Rows from block 6 of the encoder, named by matrix and row number. Rows with one number belong to one neuron. Each number is 500 + 25 x the weight over the matrix's rms, rounded and kept within 0 to 999. All counts start at 0. Numbers have three digits each.
# fc1: MLP up (encoder.blocks.6.mlp.fc1.weight, 384x192), inputs 96-191
# fc2: MLP down (encoder.blocks.6.mlp.fc2.weight, 192x384, transposed), outputs 96-191
fc1.193:524508526565477482512501535501486458548496482480502498499548530503492452522482479493518481476480498524513502488493529529472493477508532485541487455532554486501504487499518538488538482493502437551475573513511509464493480511476522517474506525498487506494442522488496529493515457500467558511
fc2.193:450526484555471453504477491497516464493509555524531532517511525548525457501474521499503525508515531523494493502476475489502501492496491473444479484506454480468515471505500543497505498506518540510442522489487460497496499525523551497494529519496486505467497485493494513471503517536474505519
fc1.194:538494553534551496485490503511521538498523499509530554516518545478487475439533490515515490463513495471479471418524494547535481503426492485489497482487397517476514478497540442529473490505580516461435492570516538507496532519492471452521487506479418498506461484498468496502527544509475478487
fc2.194:511488483476518448558541471522517489489499468554522494490537484465482496559495500504515485498488519551529522526489538497480556492531512522500509482449482475524535553486514496482507544461511494464530504468488493472421480499518470493419497496480530481486505525509517497457505528522525488497
fc1.195:495527509506519512529501449512494516507432522538545483509500513511501487490542485507506474481492499508449510442503514508538507497485496487519516513487476510509520459499496483451468485493545483517505486498515466489479493499522521538478504505523501510501487542468516473510494496506513517496
fc2.195:495492485532511516469539519511499519492528472468508510503518530498502502542434496545465511518454515517530522496520497488479486506494534493484501481475496529459505469512469501494518516481492545476509500478508465526530526516463508456504507520515490475509459502526506514480498494491495477473
fc1.196:516515522461481521490491491489471525500524498497480543478452471513461508504479500501509511489499523521498513512509478514492486502500519479483499499483477485468502511498486487506505504506508484493476489507471516466488491549561494511504508462537503490513527498525484532492493489468484487525
fc2.196:509471514507535495472505487506505502535511511510497489480521517492477482487484561512501513492461473506546487505500508495480490481485494482510518496501499507494492518477532507473569498473513489488511527508482506484513484501519493519535502512487515497486528498512489486484512508521529479512
fc1.197:524496494493481466503466481479477496502502548503511491495553507479483514486487484511520511519476490523517476500522505521503519470432504505502493557516509472469513506484481487495502533504504490519544490514550523476510461475520498534461510484480493470485485462510486503537501536532506504517
fc2.197:479506503521468492486480497514484510441497532480536531534501530506482481506487487484481488511499508530465473492487513464509508498504489499501514522508494552528470525495513518495515476476497529513523495470483532502510507500465498470541490493506471469492492498493481512497474527516523495470
fc1.198:463454516581476551517481539525475513478461485548527505493421503505511572588494504545519537496488493552504450468511493467428489519453568517520556565470508490529488552498506485514483528524465443521546468479469453448557522537498538528509458482548477450496446511452412460535497504428458516464
fc2.198:498418482539511400561504496532508464495484487472516471507451446523470500511460527534485533463542522475475539463484460572516506514532500462512506513495495535514520489527549512506500443510506484512523522493560562472526527417481492517370454553470581501508568453532537489457545543528477497468
fc1.199:481477576505481481502477542467443477486494499520516515485511484475481483531474507488548542518503511534452509452523499493488456500454515518509499527534523445503509436492523520532514528504486427496530520506511526510498489526513491466479487496514491489537511543468499474486457486507495500524
fc2.199:519493461497492466469528503484534539563512489503505487489494487478485517488517540527489488499476490513514542471477548505484529514536507548452512495503478502518500507509536496498480489492522478504449518460485486422504460476519477544499496474522483489508515487476535516511495482514506518505
fc1.200:515524494530493553512494534509447539490503508488508504490469490484509503500519518469518513493508502537485478492544487463517486470490481520478485456501504483506539481492492506531482517483556505483496463529494486508577487449459477511521517500504474495524491482526531480508479486487478459474
fc2.200:508566543535528499551486532507488479465570496519540471500467521437494486484507493565484548501495522456479498500490492493536501522494492475525528543462432430464479501510484498516459456433536502477484496506499544483463513514485485509456509487507461510494538498505506534461510522483541503480
fc1.201:510501546492515533459532523502493524482535521471528495505478508491477514467532489473542504473441482486526437509478493478473517533501523529512491551516504475481514498494464492497463510495518525486533478478485459499467487475541529529475477515520519506494499472526491474463503494471574503479
fc2.201:511492521503488471521516522477498515488488503500507471468474501529457512492486469494473447534552530472546527510510502496482512477515532513532500512551492478492521473470464484479485495521487467470534496495505518544513484518484500496506505498474505520499515512512535480510486492517502460501
fc1.202:522493516503492508526491514479507512478532455555522507514493470496483525482505490565487507489488508498478508481470526519491518480505503479519515497473526500502519525514521479494509527485506511496497500541505485495506487524471500512525524516481480506501491478442530478493538491496502487459
fc2.202:558518512512506504466479517528529489535501532540475548494503509522502491546511523456558521485509475489486506504504472485510507509450496492473496487502517449478508496488499504482516510496473500489476521485546473488494525475532502489459496497533517477487495525432476518480460558513498492530
fc1.203:500512506496516533477454529493487491501482509508484521476485506468470515468523478513528492529505498500512505516494494523517490503503492469490514476508487512477506536480479500484509476511477531512504477471494541521534497495495480493469491484481512514520477489531478497494491474488487499544
fc2.203:521504491502506480523521481500512488519483502483499493464521490517453518504463490513506485507498503489502498485497505515459520497553515489495471460484472512497533491499519488467491510515531495512494498488529486502526457494500498511503460485506482498497534502542511532537523511499505491464
fc1.204:449500494447534521507549476540472541495526488526523419499503556507445522496516483502499421547499478497528528473461534464543539474513466503581482520539532522509511461548489490471493495530534469482489519513494509475497528485512510498484529479513513472525482509467514559485455470454504548462
fc2.204:501496485527530491579530537539442502540511556519451490500545488515501513526531487484458510502551505496487500450474540482483481528487536531500436488492461501506467500467541484518450507485512503467484479466470517533523515486502489499430503548503521460445479521510473464433557491482502542530
fc1.205:507485490484489507493498485493527525512536513490514524500470514489468479486478512487517504520515499515505480504509464473507488473510509475509485461494468503481538519493496487507480512501501490507504496520513487498520501496483501502504503472487504508483501470501471499531508523499502499483
fc2.205:497505506497533488456503480502479466505489529478466482509477506519528508511493505516465504482519523489494498518503502525492495484463489490509511488479491510493493502525502525527487501488497508504498511498466498493487505488503522506548522518500523505510499498523533474507507481488482507506
fc1.206:491500501495502502504511501505511504493506488509507507491500504493505498492502493494486505505493505492495496500505492508512494497499498504499506493500499496512502489501504499492498497500495512495495499505502501498500509497507507495509493490496502496496506495496504502493491506500506495505
fc2.206:500504505488507496497493503486498492505499507495500498496499498501492506505492506497503490487500503494505495491499494500503505494507498502499505498500504511508496492510505496497496493494502492509508502483496512503498489500506499505510505497501500509509501501510500507497509507513493505507
fc1.207:512497509502481515523552498497531477521530580519478504518495465497474487489471481540510500455485460501463478520518489556484498530483478510493493484502499537506504555514505530547482559489509451531505493472516523508512496475546489514548536491484504506464462521535453477558475506455502459539
fc2.207:511478499511513528496495521494483514526520521485460479514482561486492490456471499504474502495500493491494522485507492509493512468503467512495505504468508487486495530494495513458462493550504517514520526500454479500494468478443449476534484495515520560509509479536468526479543485523504551481