{
  "model": "masked image model",
  "dataset": "telescope images of galaxies (Galaxy Zoo DECaLS)",
  "mask_ratio": 0.75,
  "decoder_layers": 4,
  "lr": 0.034,
  "nesterov": true,
  "grad_clip": 0.5
}
Rows from block 6 of the encoder of a small masked image model, named by matrix and row number. Rows with one number belong to one neuron. Each number is 500 + 25 x the weight over its row's rms, rounded and kept within 0 to 999. All counts start at 0. Numbers have three digits each.
After each neuron's rows are labels from the 100 images, of 14848, where the neuron reaches its highest value: "top examples" is what is common among them. Only what is clearly more common there than usual is listed. The data: telescope images of galaxies (Galaxy Zoo DECaLS). In brackets: how many of the 100, against the usual share in percent.
# fc1: MLP up (encoder.blocks.6.mlp.fc1.weight, 384x192), inputs 0-95
# fc2: MLP down (encoder.blocks.6.mlp.fc2.weight, 192x384, transposed), outputs 0-95

fc1.288:495506498454474485504467475458467515504490497508541498466485537514473480485523478478480515477467505542516490508524463531470536501502520475545510532544513522478509518467533543483494514493503496498544496502494497483490508488496493540480533508543518495518436476463494521469501478527511516446
fc2.288:554493474544519501497531564549487508474474538541491524510516448498497541499500500524484467498507494477476482502479561490504459511522476459523483464485513483528495482539516458483530480503481528511439512456491526509470483483488515496479483484494496500465537506537514494519521508502513471509
top examples: shape: featured or disk (60 vs 30.5); edge-on disk: no (51 vs 24.7); spiral arms: yes (39 vs 18.8)

fc1.239:552503486530515503470489499509460485496483509493537499510495502503525499496472447518548463507496510538576534510475494515505483496468467521481485471584476500512518476482463500489485503457500482493494502517489460459484483468491503451521503524541476524519540489516428507508505496449486508520
fc2.239:537465472515541445491471458461527486495478506505480480532474507509481536509467506480509469538490469528546556500552506540522525483507493473495501486475494503496493524534476515529493477465453496513545519483517509486508493503507474510520502549510450467496483491525465505496483507490498465486
top examples: edge-on disk: yes (58 vs 5.2); roundness: cigar-shaped (40 vs 8.1)

fc1.176:478505486493503541520506501452487492529531540436500545493495527470533496540547520524493478480478490475478551458475508471509494468495502501473475524501543513506511536495503525503510491516558520508526556503484464429532502533533503516507493485527474464528500513522471488505485467506488519455
fc2.176:531495496503451477560543509524501527450488469522493474499486507518497486464478480474490522513486519517530454535516533488520494478488484504510515479451488558515487532535560480474498535537469506475514457521497525517512504494462512491484489489510499525500505483524527525480539511519509482491
top examples: shape: featured or disk (77 vs 30.5); edge-on disk: no (75 vs 24.7); spiral arms: yes (60 vs 18.8)

fc1.310:496459504517406523525515476482491510575525522555513520521502512480523498536481555483505518480517433477466495493498501474493468496450543493486512498457473495515497503483507494506512518488480494491512476506456504506479494510506508473485499464519492495478512532490491473519483497528517485533
fc2.310:525519501542567495499510492472481538493536529490499490501543518498479509479494518488482479539534506575501528490536505523472463468534512530495504498484503484504488472516518496550425522551502484450534513477527475518545504497504460499494470481494484517498489504485444488445524476502484561537
top examples: edge-on disk: no (52 vs 24.7); bulge size: small (27 vs 7.2); shape: star or artifact (26 vs 1.3)

fc1.66:523522501476492517477520451513484500519521504529487538535505493524479464498508524504508499514470510478472477507480437506510485507488502490511475511503495491544499520533550505472491478499494487483502463556531505474496516516499484515502444479490480507482470523498500477506505489519518519494
fc2.66:518522513589502478489475518496494511503529473482499448529452492494537513488478500444483516495492483531492512496502508490515513476565489487542518495458519481501495483475486503483473494491505504475501520497529529535518514447505462500490525487522478503507509475457486491495539493526486511491
top examples: edge-on disk: no (55 vs 24.7); shape: star or artifact (26 vs 1.3)

fc1.198:492495491521550501486501525506502516503527452528484473508483502525489522510502451503461484466543516519497468525486473462534560535482508528460505503522447505509524489502515445449515536498490515496482476516514500510498501507503481525486580490491506546534520509484444507478474498526465477497
fc2.198:492514531520487500484470456501483496539494522485468479493524521539487493530496540469520521481480463464461559492491451521484453468551546468524503515484548459465529491488500474469545496503491468486538517506449499513482495491524489464508548534488518516453487498548537483497527513490533496518
top examples: roundness: round (42 vs 20.3)

fc1.297:524489518500473518574506442554477515507516518482479523489523515507470473484495515489464502500487484497481463536470487494528452505468509500528501533495534528518531503482483537519494532486478512530486535497484518546447494568479472469475482499506499468464541494507488535543502465491490494475
fc2.297:474494491501511462550512505538520534533520487490510495505467448439504518476466497520536500540546532485507533515480496457529526447503514494443506505506498471481501504488483465493510481526499479471480469544485477523541529486470522528515514503472491525502499500482516506549486495474504508507
top examples: shape: star or artifact (28 vs 1.3)

fc1.40:511523522491478517493480532517484528508480503515494522543532504495540479512527501517456480541477500507482478517509514503506530456487536464490461489508553521501488463497472562479532518441506498503505472477519509472501506489463495532485540503488495488473504511485533496488474469497548473491
fc2.40:487487442481494472492505503487477514510456491450479498502502519510497506505495503484501490441503525523540499462515519494522451528527456528496507511443477498505441498509476485515487484531512515501530518478471494514528491511485508479462488533521529549484499492505504562533516484480507489481
top examples: edge-on disk: no (56 vs 24.7); shape: star or artifact (26 vs 1.3)

fc1.28:510500503510469497504513495470457486510503502505509526541520559483513524570508492510478504490469506496477518438538537508495500539466475546499484509519466495495532534483468557535472501507464521488539502519504508481495462503517478481476481477495517552489531521501515442484524478501498468495
fc2.28:497509490510530533492493484451461458497500475491468560506504523510479495545549479468514505481502488489460514523541523479452517522505470493536490474479510502460479481519441514542543512513476523510552476480501519468509489480462480472506469497531479511458507533509513463486505511500466476521
top examples: edge-on disk: no (58 vs 24.7); bulge size: small (27 vs 7.2)

fc1.294:501512488502558537466491524505496506552542470530487493521496476520475482499480475495477528450524481486482512543500489478499532499466529534496526548540486498495536494505500462461520502500466484482488476490488514526483472469490493531520548479483507523541508533492467498477470492486492480526
fc2.294:462536523483473506516532473489504505468484515479492523471504516458508530501484496514546504525508454508492492477518499518506481495502471464473546466486527513525484558452535522513516510513529452522502529519467509488486499455523538462479496528530516517437480519518517503545537499514496510449
top examples: edge-on disk: no (51 vs 24.7); spiral arms: yes (41 vs 18.8)

fc1.260:470514482552526508475525549507484483525500512476526492462485486461503474504517477517498513482521508549473467476485491493493509482471541537477506536480470512500476462508536483499494500496471499482498487484458484500554521536515502518493497472523518560530503515509471516478486527499470498490
fc2.260:488504534527492504497470462501531503483531487508457470492523499472480515496536564454486518491534493480505506491498480518496498505560525467483504519533541451506523474457509494469523480485502537484515506502512516507483475504491525468492537509459553478493519512501508512484559497519509502477
top examples: roundness: round (44 vs 20.3)

fc1.34:505520516477489489528522474520550492539483504512516519454513485503501487473496468542491467506441489508510522485475479470545463502501512485490519490498506473518502517490474475476511485519524447522495517536446531503498528519510480518564534534493520477425501528506480505496508485492525461500
fc2.34:512500450545519491471502515504475521450524518510480512500481496503505505470524543524522472504513533485496529512512508529463485512486522524544466548470462517524482449514496511471494535507472508504504497466518464501506490533527540492507525477499515526504522482473512486527489518534505494509
top examples: spiral arms: yes (39 vs 18.8)

fc1.69:541501505471568511490510477482540469509519547486502477536544529481497541532514522473513497491475524527452502542466494499502481476537507490497529499481481516477532467507483518513506501489495470506498528518519471501460500505471484511503531506486511506503509507536484473466507502506457516449
fc2.69:493537519461478490475539504490519481480483481509458557493506480518514537483486500502472525488459499544553492449482486456498541497476483512498447503544527483521497535469503523519519513524461487535457471498529511490517511507569513456459460508507509461484500439447502473566526489508500524519
top examples: shape: featured or disk (72 vs 30.5); edge-on disk: no (63 vs 24.7); spiral arms: yes (47 vs 18.8)

fc1.51:531512489523449508491481466483469503516493507516500525567529505518450534495486562462521495525488469507500525536501535545519490492527477474498525473502533481493522500495479527531502462516462494483492470506512507505515464549477502491504483509496463492488493464484459493495527521480535527502
fc2.51:542464454531527538479544494431463512464513483505479500529554511553454479516509461475464519516510514554540465484498548507490495463501512468491501526509517492505458514501509504493481525495461511495516503504482504504497541494498523496515544504489482506489515503524483510470530472506488484515
top examples: shape: featured or disk (88 vs 30.5); edge-on disk: no (73 vs 24.7); spiral arms: yes (67 vs 18.8)

fc1.50:544543482498500529472503467499483509484473512502484507512466517519522506507491481476485517485468502494527456533450498447529477543521518521491412512513491531505499540473485531499476537492528502477513454549480498472509524447508476517494479500491497530489476549538500484510514505529457507534
fc2.50:495506498581487486501472500509526519503531499498474521482511485523456518520456540469490523451473456484462527500513500494502493484505509492534443515507515467494508516458487506522507483510450489484534501505522514560503458461477507502509496487545508501493542506520522460510499485511496477502
top examples: shape: featured or disk (60 vs 30.5); edge-on disk: no (51 vs 24.7); shape: star or artifact (25 vs 1.3)

fc1.347:565511522488492532505493494489483505542517520523541513514485492522497507531469488474496532492504543474468518483503452502445534449512543537494538535533472470503533480467482529475512537512442531458498510482476513488468426497530523489512519505523490517486526517462450480515496484505525513500
fc2.347:473486527509500457493515504527521492509520522472495501503499473464477539491462508500478541548514499508498469495549517499510490508469494506495504487505442522511454442510523488536481464531506488480523501494538503488532508489479505504515474501466504525530551473460554490523511509529495532509
top examples: edge-on disk: no (52 vs 24.7); shape: star or artifact (31 vs 1.3)

fc1.271:505477516471476541495498508504511484514516477544472527515499533529500505453475517489479482504527501504497536492503418538531451515510491519445496461526479463446512494518528511537478463484520469527549521513476493511483490525502524506507495527468449523451489461480492499490479523509537487522
fc2.271:492489507493518496553509478501527511522477479514483480518513505519542479502490540520536501488499538500549570481488511515486516519515505483502510498466500497500446493499512497465521472502514494468501525496528525527526470494535488490505488512450448509490500492466537495517470504486463477497
top examples: edge-on disk: yes (31 vs 5.2); roundness: cigar-shaped (30 vs 8.1)

fc1.138:511495533466499528520534509441440489514479517519486519544542479531506512486549481495477475505519530453482525469490502516484489481489518493503465510523536517516533508512491532513478507523491465525483493487468460514474488537478499508502507471568552482497492496500499461452523454477448500470
fc2.138:488528533477526521466527506478500520533481506504513504476568464483510472519485528486533526499520492497522501506471532504525491509506479507511489487492463507504460491541482464492508530516569481501530504454499496531536465495512467498492503545487489492518506471504479540538542474506456495507
top examples: shape: featured or disk (75 vs 30.5); edge-on disk: no (71 vs 24.7); spiral arms: yes (62 vs 18.8)

fc1.116:535538471479497506502484505491487496474509515503486540513506518560502513489538505493505523514520480485525529480488473493524501555511520523477462528486506519486446462474503503549482505528485497531537507564521521483492498513520525485497476458517509513492529519504485487475539489488486522500
fc2.116:514467535506525538504516484493496473518471525481465501492515472484469508529540486507521452458506519447517505542523532528473471562479514517559513502501492466504536484493468514528550522490545501520526490449495516484533533488521522479508451480514496553454498505474494497509464493495475450502
top examples: shape: star or artifact (35 vs 1.3)

fc1.22:487514511482480494506501508533495479545494464501505471519501505488465502540512458525511522513452479519483512529533513507528513555533492506540503505497533446456507501520440511469496533526521467510487493507451473499480512488516526484498468494507517500498492462534455501521463515508502471506
fc2.22:446507448474492520496499496496492502496517526508507514524508508538512505516467519488461467481548489490477477518493485469506481440522461463474500498530476505504463501442508527479496509535513527510533462509506488510447477471482506502481511483510486539494479502507537522486504491497517487512
top examples: edge-on disk: no (50 vs 24.7); spiral arms: yes (40 vs 18.8)

fc1.251:516540487533475501506502495487522535514518534491516498522486482441445509488508526522529535509487512485467507473498464462490516493484495491505520497514475481514503490477506517532512489531483498495473503515470566526490447491482557501507460455476531470496496490520481486503517521521485515535
fc2.251:546523479490525471478519508517495539505516517541468441532512495520484518494534507439515488485532478523499463498459515527495512487549479491478446463493489508500495515538511513478521481512493526486478448563501462490506523493496502481486478481489481515506500500506535506483466511492520528514
top examples: shape: featured or disk (61 vs 30.5); edge-on disk: no (52 vs 24.7); shape: star or artifact (31 vs 1.3)

fc1.173:514498498513513528495471553520492482509514504515480494460488473509501491532490502507518528484508510495450504472476487471464529508520504512484486489511521506542499480532480486531478507543530477519488517501500479528469474484513494512531505415488522509475500471517482452491520477511519500494
fc2.173:513487553527521508487475508511534520533498498531534452526500502489493524463490511488523501530504440496495479509514481486472505476504515481501512536510466452470479493506514488448456524534526510494506505517469490486474492484499506485516509500521508490505514517524484544487500533494487517460
top examples: shape: star or artifact (38 vs 1.3)

fc1.187:506449516507505513500478533506527475485487559477451459538515481510536485480450511489501477469545482475492502467495519502466502473498473535488472505539504512486485522458509496501501494487495475524458472532456540508519478501498489497470490479488517508474490481516491507520540500483544510484
fc2.187:491497532468541449443485467514516529488524500520509500511485486539502481502526499526444495550488499494500454522488519494523512458459499471491506509483527531503504549515460491500498518514487485507514529482510503515495531517464538459480456494472533448545518535551506514454508543508496516523
top examples: shape: featured or disk (64 vs 30.5); edge-on disk: no (55 vs 24.7)

fc1.293:511503462467481504512501545543440513481498478528511534477514558498524494489514530548537492496497536488460520491472496525505440490491484512480525497451518451528538544485497496520493493482475505505504527522520483473528490488454496502523480465482506490501518480474517482473505506494511492510
fc2.293:562508475486493481546506531477503526440527531501444472544487525503470496548541488517487510497494522510483460519487495504470539502502535468545480496525457511518502496517541477506507534474500522498490549493463530485521531514488507519489533492486478539480481502515454548526527525482496517512
top examples: edge-on disk: no (51 vs 24.7); spiral arms: yes (47 vs 18.8)

fc1.154:499515534528488504469509460515483493436511472511492485501465517486524466478495504483546528496508497511510540478561520490505506502499526492505537508489541508452499484510507488514544485482494457507462467485465506469501541499503486476517489505488498509483478503518514500501550529502464498507
fc2.154:497502452486522486526462499478507504543477527490506521491523485499448553534487523510464460508497482492499474528481474500491511503511454486495457485525455482513489505473472507477446506530496547500537522490565478517481466509515509526497510485515510508475525506483500495479447480496531482489
top examples: shape: star or artifact (28 vs 1.3)

fc1.90:520514539501514531502515525495471519506518474472513480504505513489515487576477496501473491516474521458536459460502528479529535457498503506486476538492480477492507505515474527518478481476568514499530499516517510487532509499544491449476509452539509475483472499503451491531486478519440525487
fc2.90:530517515481519426497511463508547521543467471476493460498498507501506492484510542475496470531494535464515487500477461510489520477505521493493537496404486473492525528479557516519550476488503475516522498505564494510565463497529476487487498524472477479456482501450518522480523466502476492468
top examples: shape: featured or disk (94 vs 30.5); edge-on disk: no (92 vs 24.7); spiral arms: yes (86 vs 18.8)

fc1.212:528539543470514509496488529452477517497478521502540530501535510520494502552483516487509494471499489463496527535502512541519515452466488529497480504531513534518477508451515514510501518495515495480460479553511487510555456465469481529479517470500507516481477502498502452483533469514480469500
fc2.212:513508514531499501490478500496491505520504490483468460531496464500456433481498491496501557450486533514477486483500530508508496525483524526494520488498510529503484446503468492501469504483538477496533493479496507518489535510433483472501541504503558528505521512524519514498521541468472412507
top examples: shape: star or artifact (43 vs 1.3)

fc1.335:557517523509512491520480526466477525537496474515538488498498531542475491534458473552473506525517477474510491525508500519512515476484460538482478537488529493512553526509508490503470504462507509487438513488490539486558487477525472498505514472511529462476460508459517515520489515460488465476
fc2.335:486502522462546502443487513504520476457484517485513492520503474543492523514520484469508539488507492528462503447497546487480489516508506498516478452518495494484525466515473445514500553528460513485508509492504502544472503524481523531495474484509470485521463508524460510507506501496552508498
top examples: edge-on disk: no (50 vs 24.7); spiral arms: yes (39 vs 18.8)

fc1.14:548474464509516478508467483468454506560492537518505496507490471491456543473556512528527505510505484507511469481502498508487486516545520482556480512496541499468471505475542509529495509498484454545503527453498502489492519488496506482498521505502484504514495505520478476483490429532511489537
fc2.14:467505499532498529486511517481497530518482495478533493439510502507533531497556526498527461489504516446500484508525480494541488557493505536476445536508540457535490462464491497486525490473554514520458491470504505494477522508487490526469501511489469531505507483454477505491476532510537483499
top examples: edge-on disk: no (63 vs 24.7); spiral arms: yes (55 vs 18.8); bulge size: small (41 vs 7.2)

fc1.383:502518465477511484484528523474522478523522510517495525527498562507492481498498450516568535484522496483494498504527511486482483486493526438498490529551494446462494459462488498504491470482495484531526485463517463500490504479501510456519478523504504464462517463461478494503493536492545518517
fc2.383:545517526478500485530481496527531512494495469528484493469514493544524511491511484496457508463532472496518494490501541499496521528453467533504497497474474502500534494503477475483483512527510536504500472480507513517509449473472523506453530471522496522554469514476516487472452469528545498503
top examples: shape: featured or disk (62 vs 30.5)

fc1.256:453486455512519527490486539526515507473495495468506538494478512505500545470457481485515495477514509514529530474502503457467526506534508488483504531458476492478500504504496488542436474507543473495524484470487483504491521547480549492461528535550498522494540505531470528539537487514457518515
fc2.256:525506514543487482471518516465472493550492523494510505517479501504509479533498479485482485533474506521460522473487501483485495459510537492513474518471545448495507523489466508479518525505464517475484484531517497526517489477490495508512494442533478523530473461489507481498503500472521504519
top examples: roundness: round (50 vs 20.3)

fc1.327:496464500490521524526485483520469503515502521484491483503463525479482508509557520501517478487449507483511492512509441482532531467516492511467536527493524501524508532525554502502456479530497483489514459515538509506512513523477508524495498500497484507470477519495490489519492497482535534535
fc2.327:480541471515494467530529523488531491473513475483516511515492458503522515425512528509493473484513508517473516538505543508482505490469513542560484476483471543490478495468516496524565515491492547488508537468527485483529466500487496519488487512462491493486516495475530491518497494487480445499
top examples: edge-on disk: no (81 vs 24.7); spiral arms: yes (73 vs 18.8); spiral winding: tight (46 vs 6.8)

fc1.44:499473502534499479556531451461519481490476527482541491462549480477508462497495498436481496514504525489500484519500475533499503459519541491472510513512503490483560515495514487529487491486507495487523504509473500529524522515500472495465505496490517486490518497455495517479549511482530503491
fc2.44:512505498565493488480511469501526475549521489513505559509516488509512533473492493471492528504494517505492509451456499496494511459507466522502523540511527474490468454530478482498444493529467510483530484496487498477551467460514513459518505514529501508510493492526458532466480537473529488487
top examples: edge-on disk: no (97 vs 24.7); spiral arms: yes (94 vs 18.8); bulge size: small (57 vs 7.2)

fc1.63:574500519498506517512477493474492509578513505504532517522495537469532510526530512472497481500496500495471490496506471532494493503494535427531489484473535551482513476484523516506462520505565502479486503467476504469518509524514485507483472536498526496497504449453509495502523513505481526507
fc2.63:509517512496472475526520444486479442494503522499529487456541539466495484511522549489532504484470522502534485469456497510500553469472549531517455509470518506455485440548482464487521441527478485511532517519471502496526555497507497514512534510524439489497459519524482545506512527474483488523
top examples: edge-on disk: no (98 vs 24.7); shape: featured or disk (98 vs 30.5); spiral arms: yes (84 vs 18.8)

fc1.181:556487527514468478497465476479520497514489462461504527532545518493523470494485523482569452508490519500490511526478487524449551515481486505481492452503494518505466514478494518543461519561543503497472477474496486497473503516481495506527486490518523488569516485518493497543493473545480539468
fc2.181:487513504534523515498481524470529467484477498510492456497451510532490515502512540481483507485484514500484490469522509517519506499513539492492484507485488481492516452488546492515549470512480489480488478453509456513524489473485515461517510510470503512479448492500481526487519538491529497490
top examples: edge-on disk: no (52 vs 24.7); spiral arms: yes (39 vs 18.8)

fc1.55:535502508484501459486521472456532520537485553499487491514490526517489487531517493520515461507520449505504437502483535438569456457485473451483458482508535501543476497506515489491493523493471512582517453529547502507468494516492492483522467476481517506485454482490495482509502496532491492502
fc2.55:506503473518481501523506517522484533499496505500483484455505493454520537492495442512469517499470502494501550509513483485456474535536574581505495549486500512480538478476495502481464507493554486483482538488530500511519511535471464505511521518474472490501510503523460432514474538513508460506
top examples: shape: star or artifact (33 vs 1.3)

fc1.366:494491508500508521511512480525510545487502526530531489484514459526515506499501487498492496565452486459523521509508544502497540510466485509524510514511494541511495485445489515507544488518532493518473469477501494472474463484479481505469499507479504483509546520475493488506506496515488513485
fc2.366:511550478495493471471502496493486503491509514497492551545487543487481488535496538472538507506493522552468470493499502528516495477534490519493486499514531454517465557502495508489437508490477484484518543505494568489505472469491476458514499491481524483468476483525530514477452496500512456521
top examples: shape: star or artifact (32 vs 1.3)

fc1.224:535508470544517484522483530486487514488484508498478476517477481508464494506539490482490463474520504474544494524495472524524490511479505520497542522465499537471530485451459504478494543509527509501461501514491515482501473490502472502502480447485483455494508500471536492509484487557488478463
fc2.224:500464495487472515517487488493486477514507447491502462507531492527467440500475472488541536481496500512532479495476511493511510540497499470476507482509493537500484456506525535499500512519519478495469470536508480516478538461485442518526502473526498545488505502495469539473510505501460483514
top examples: shape: featured or disk (61 vs 30.5); edge-on disk: no (54 vs 24.7)

fc1.114:537494464488492495521497535538460455486488539578479499502482489543500504479517505523498513533501536525511522502515483498564480477529534468489482508506514507526499527493530487515521449557483465499493488467523492497506532487477513499478489501529486491512468486517501499487533479515555525502
fc2.114:529502433541514534498530468480503502514468523464561460509554505505508557490510471487477492484473490538480457462485504507448536499541536528528541552473477482480453499478497516507482506481523492459497496525477502495481505516476537546526506505512516505477510541499499495484533506531464526492
top examples: edge-on disk: no (51 vs 24.7); bar: no (31 vs 12.9)

fc1.16:525533542503514457527484479515460503514495474499505460520495516530493458555538477508470507542541505547484539542508463495518547486492518495481482518512495454500528533478478499502532492411469517527498547522478479489478458517465517517515536507510476470549471465489513479480479489502509500544
fc2.16:489524502516499518534497484525519518479514509480497567497485509499532529499491526507497504476490529495513506464482489476463494466465454513519544480497480509514470508500555478522459477534509462497441489479526490507454539480495514498537487485507517518489543464556481525534518482505479497482
top examples: edge-on disk: no (50 vs 24.7)

fc1.104:524487477507465521513487476463512471501511495516496517489484528537503510498491493492548458506496478518523482498482489446532491471507471515511480504484483476498520505493491517477480475491523495494528485503528500498506506501444463470473491521481481527511527516565507432548480507533507483522
fc2.104:492501518549520521496477522471481537477518483510502452481490504484503479510484513497501513524464479486447544501503498519454545504516483485481495508513570490469514503491488510487512538548496509462492519469559550537512457449496513505491478491488513504474504455507525489431515509543489494477
top examples: edge-on disk: no (50 vs 24.7); shape: star or artifact (26 vs 1.3)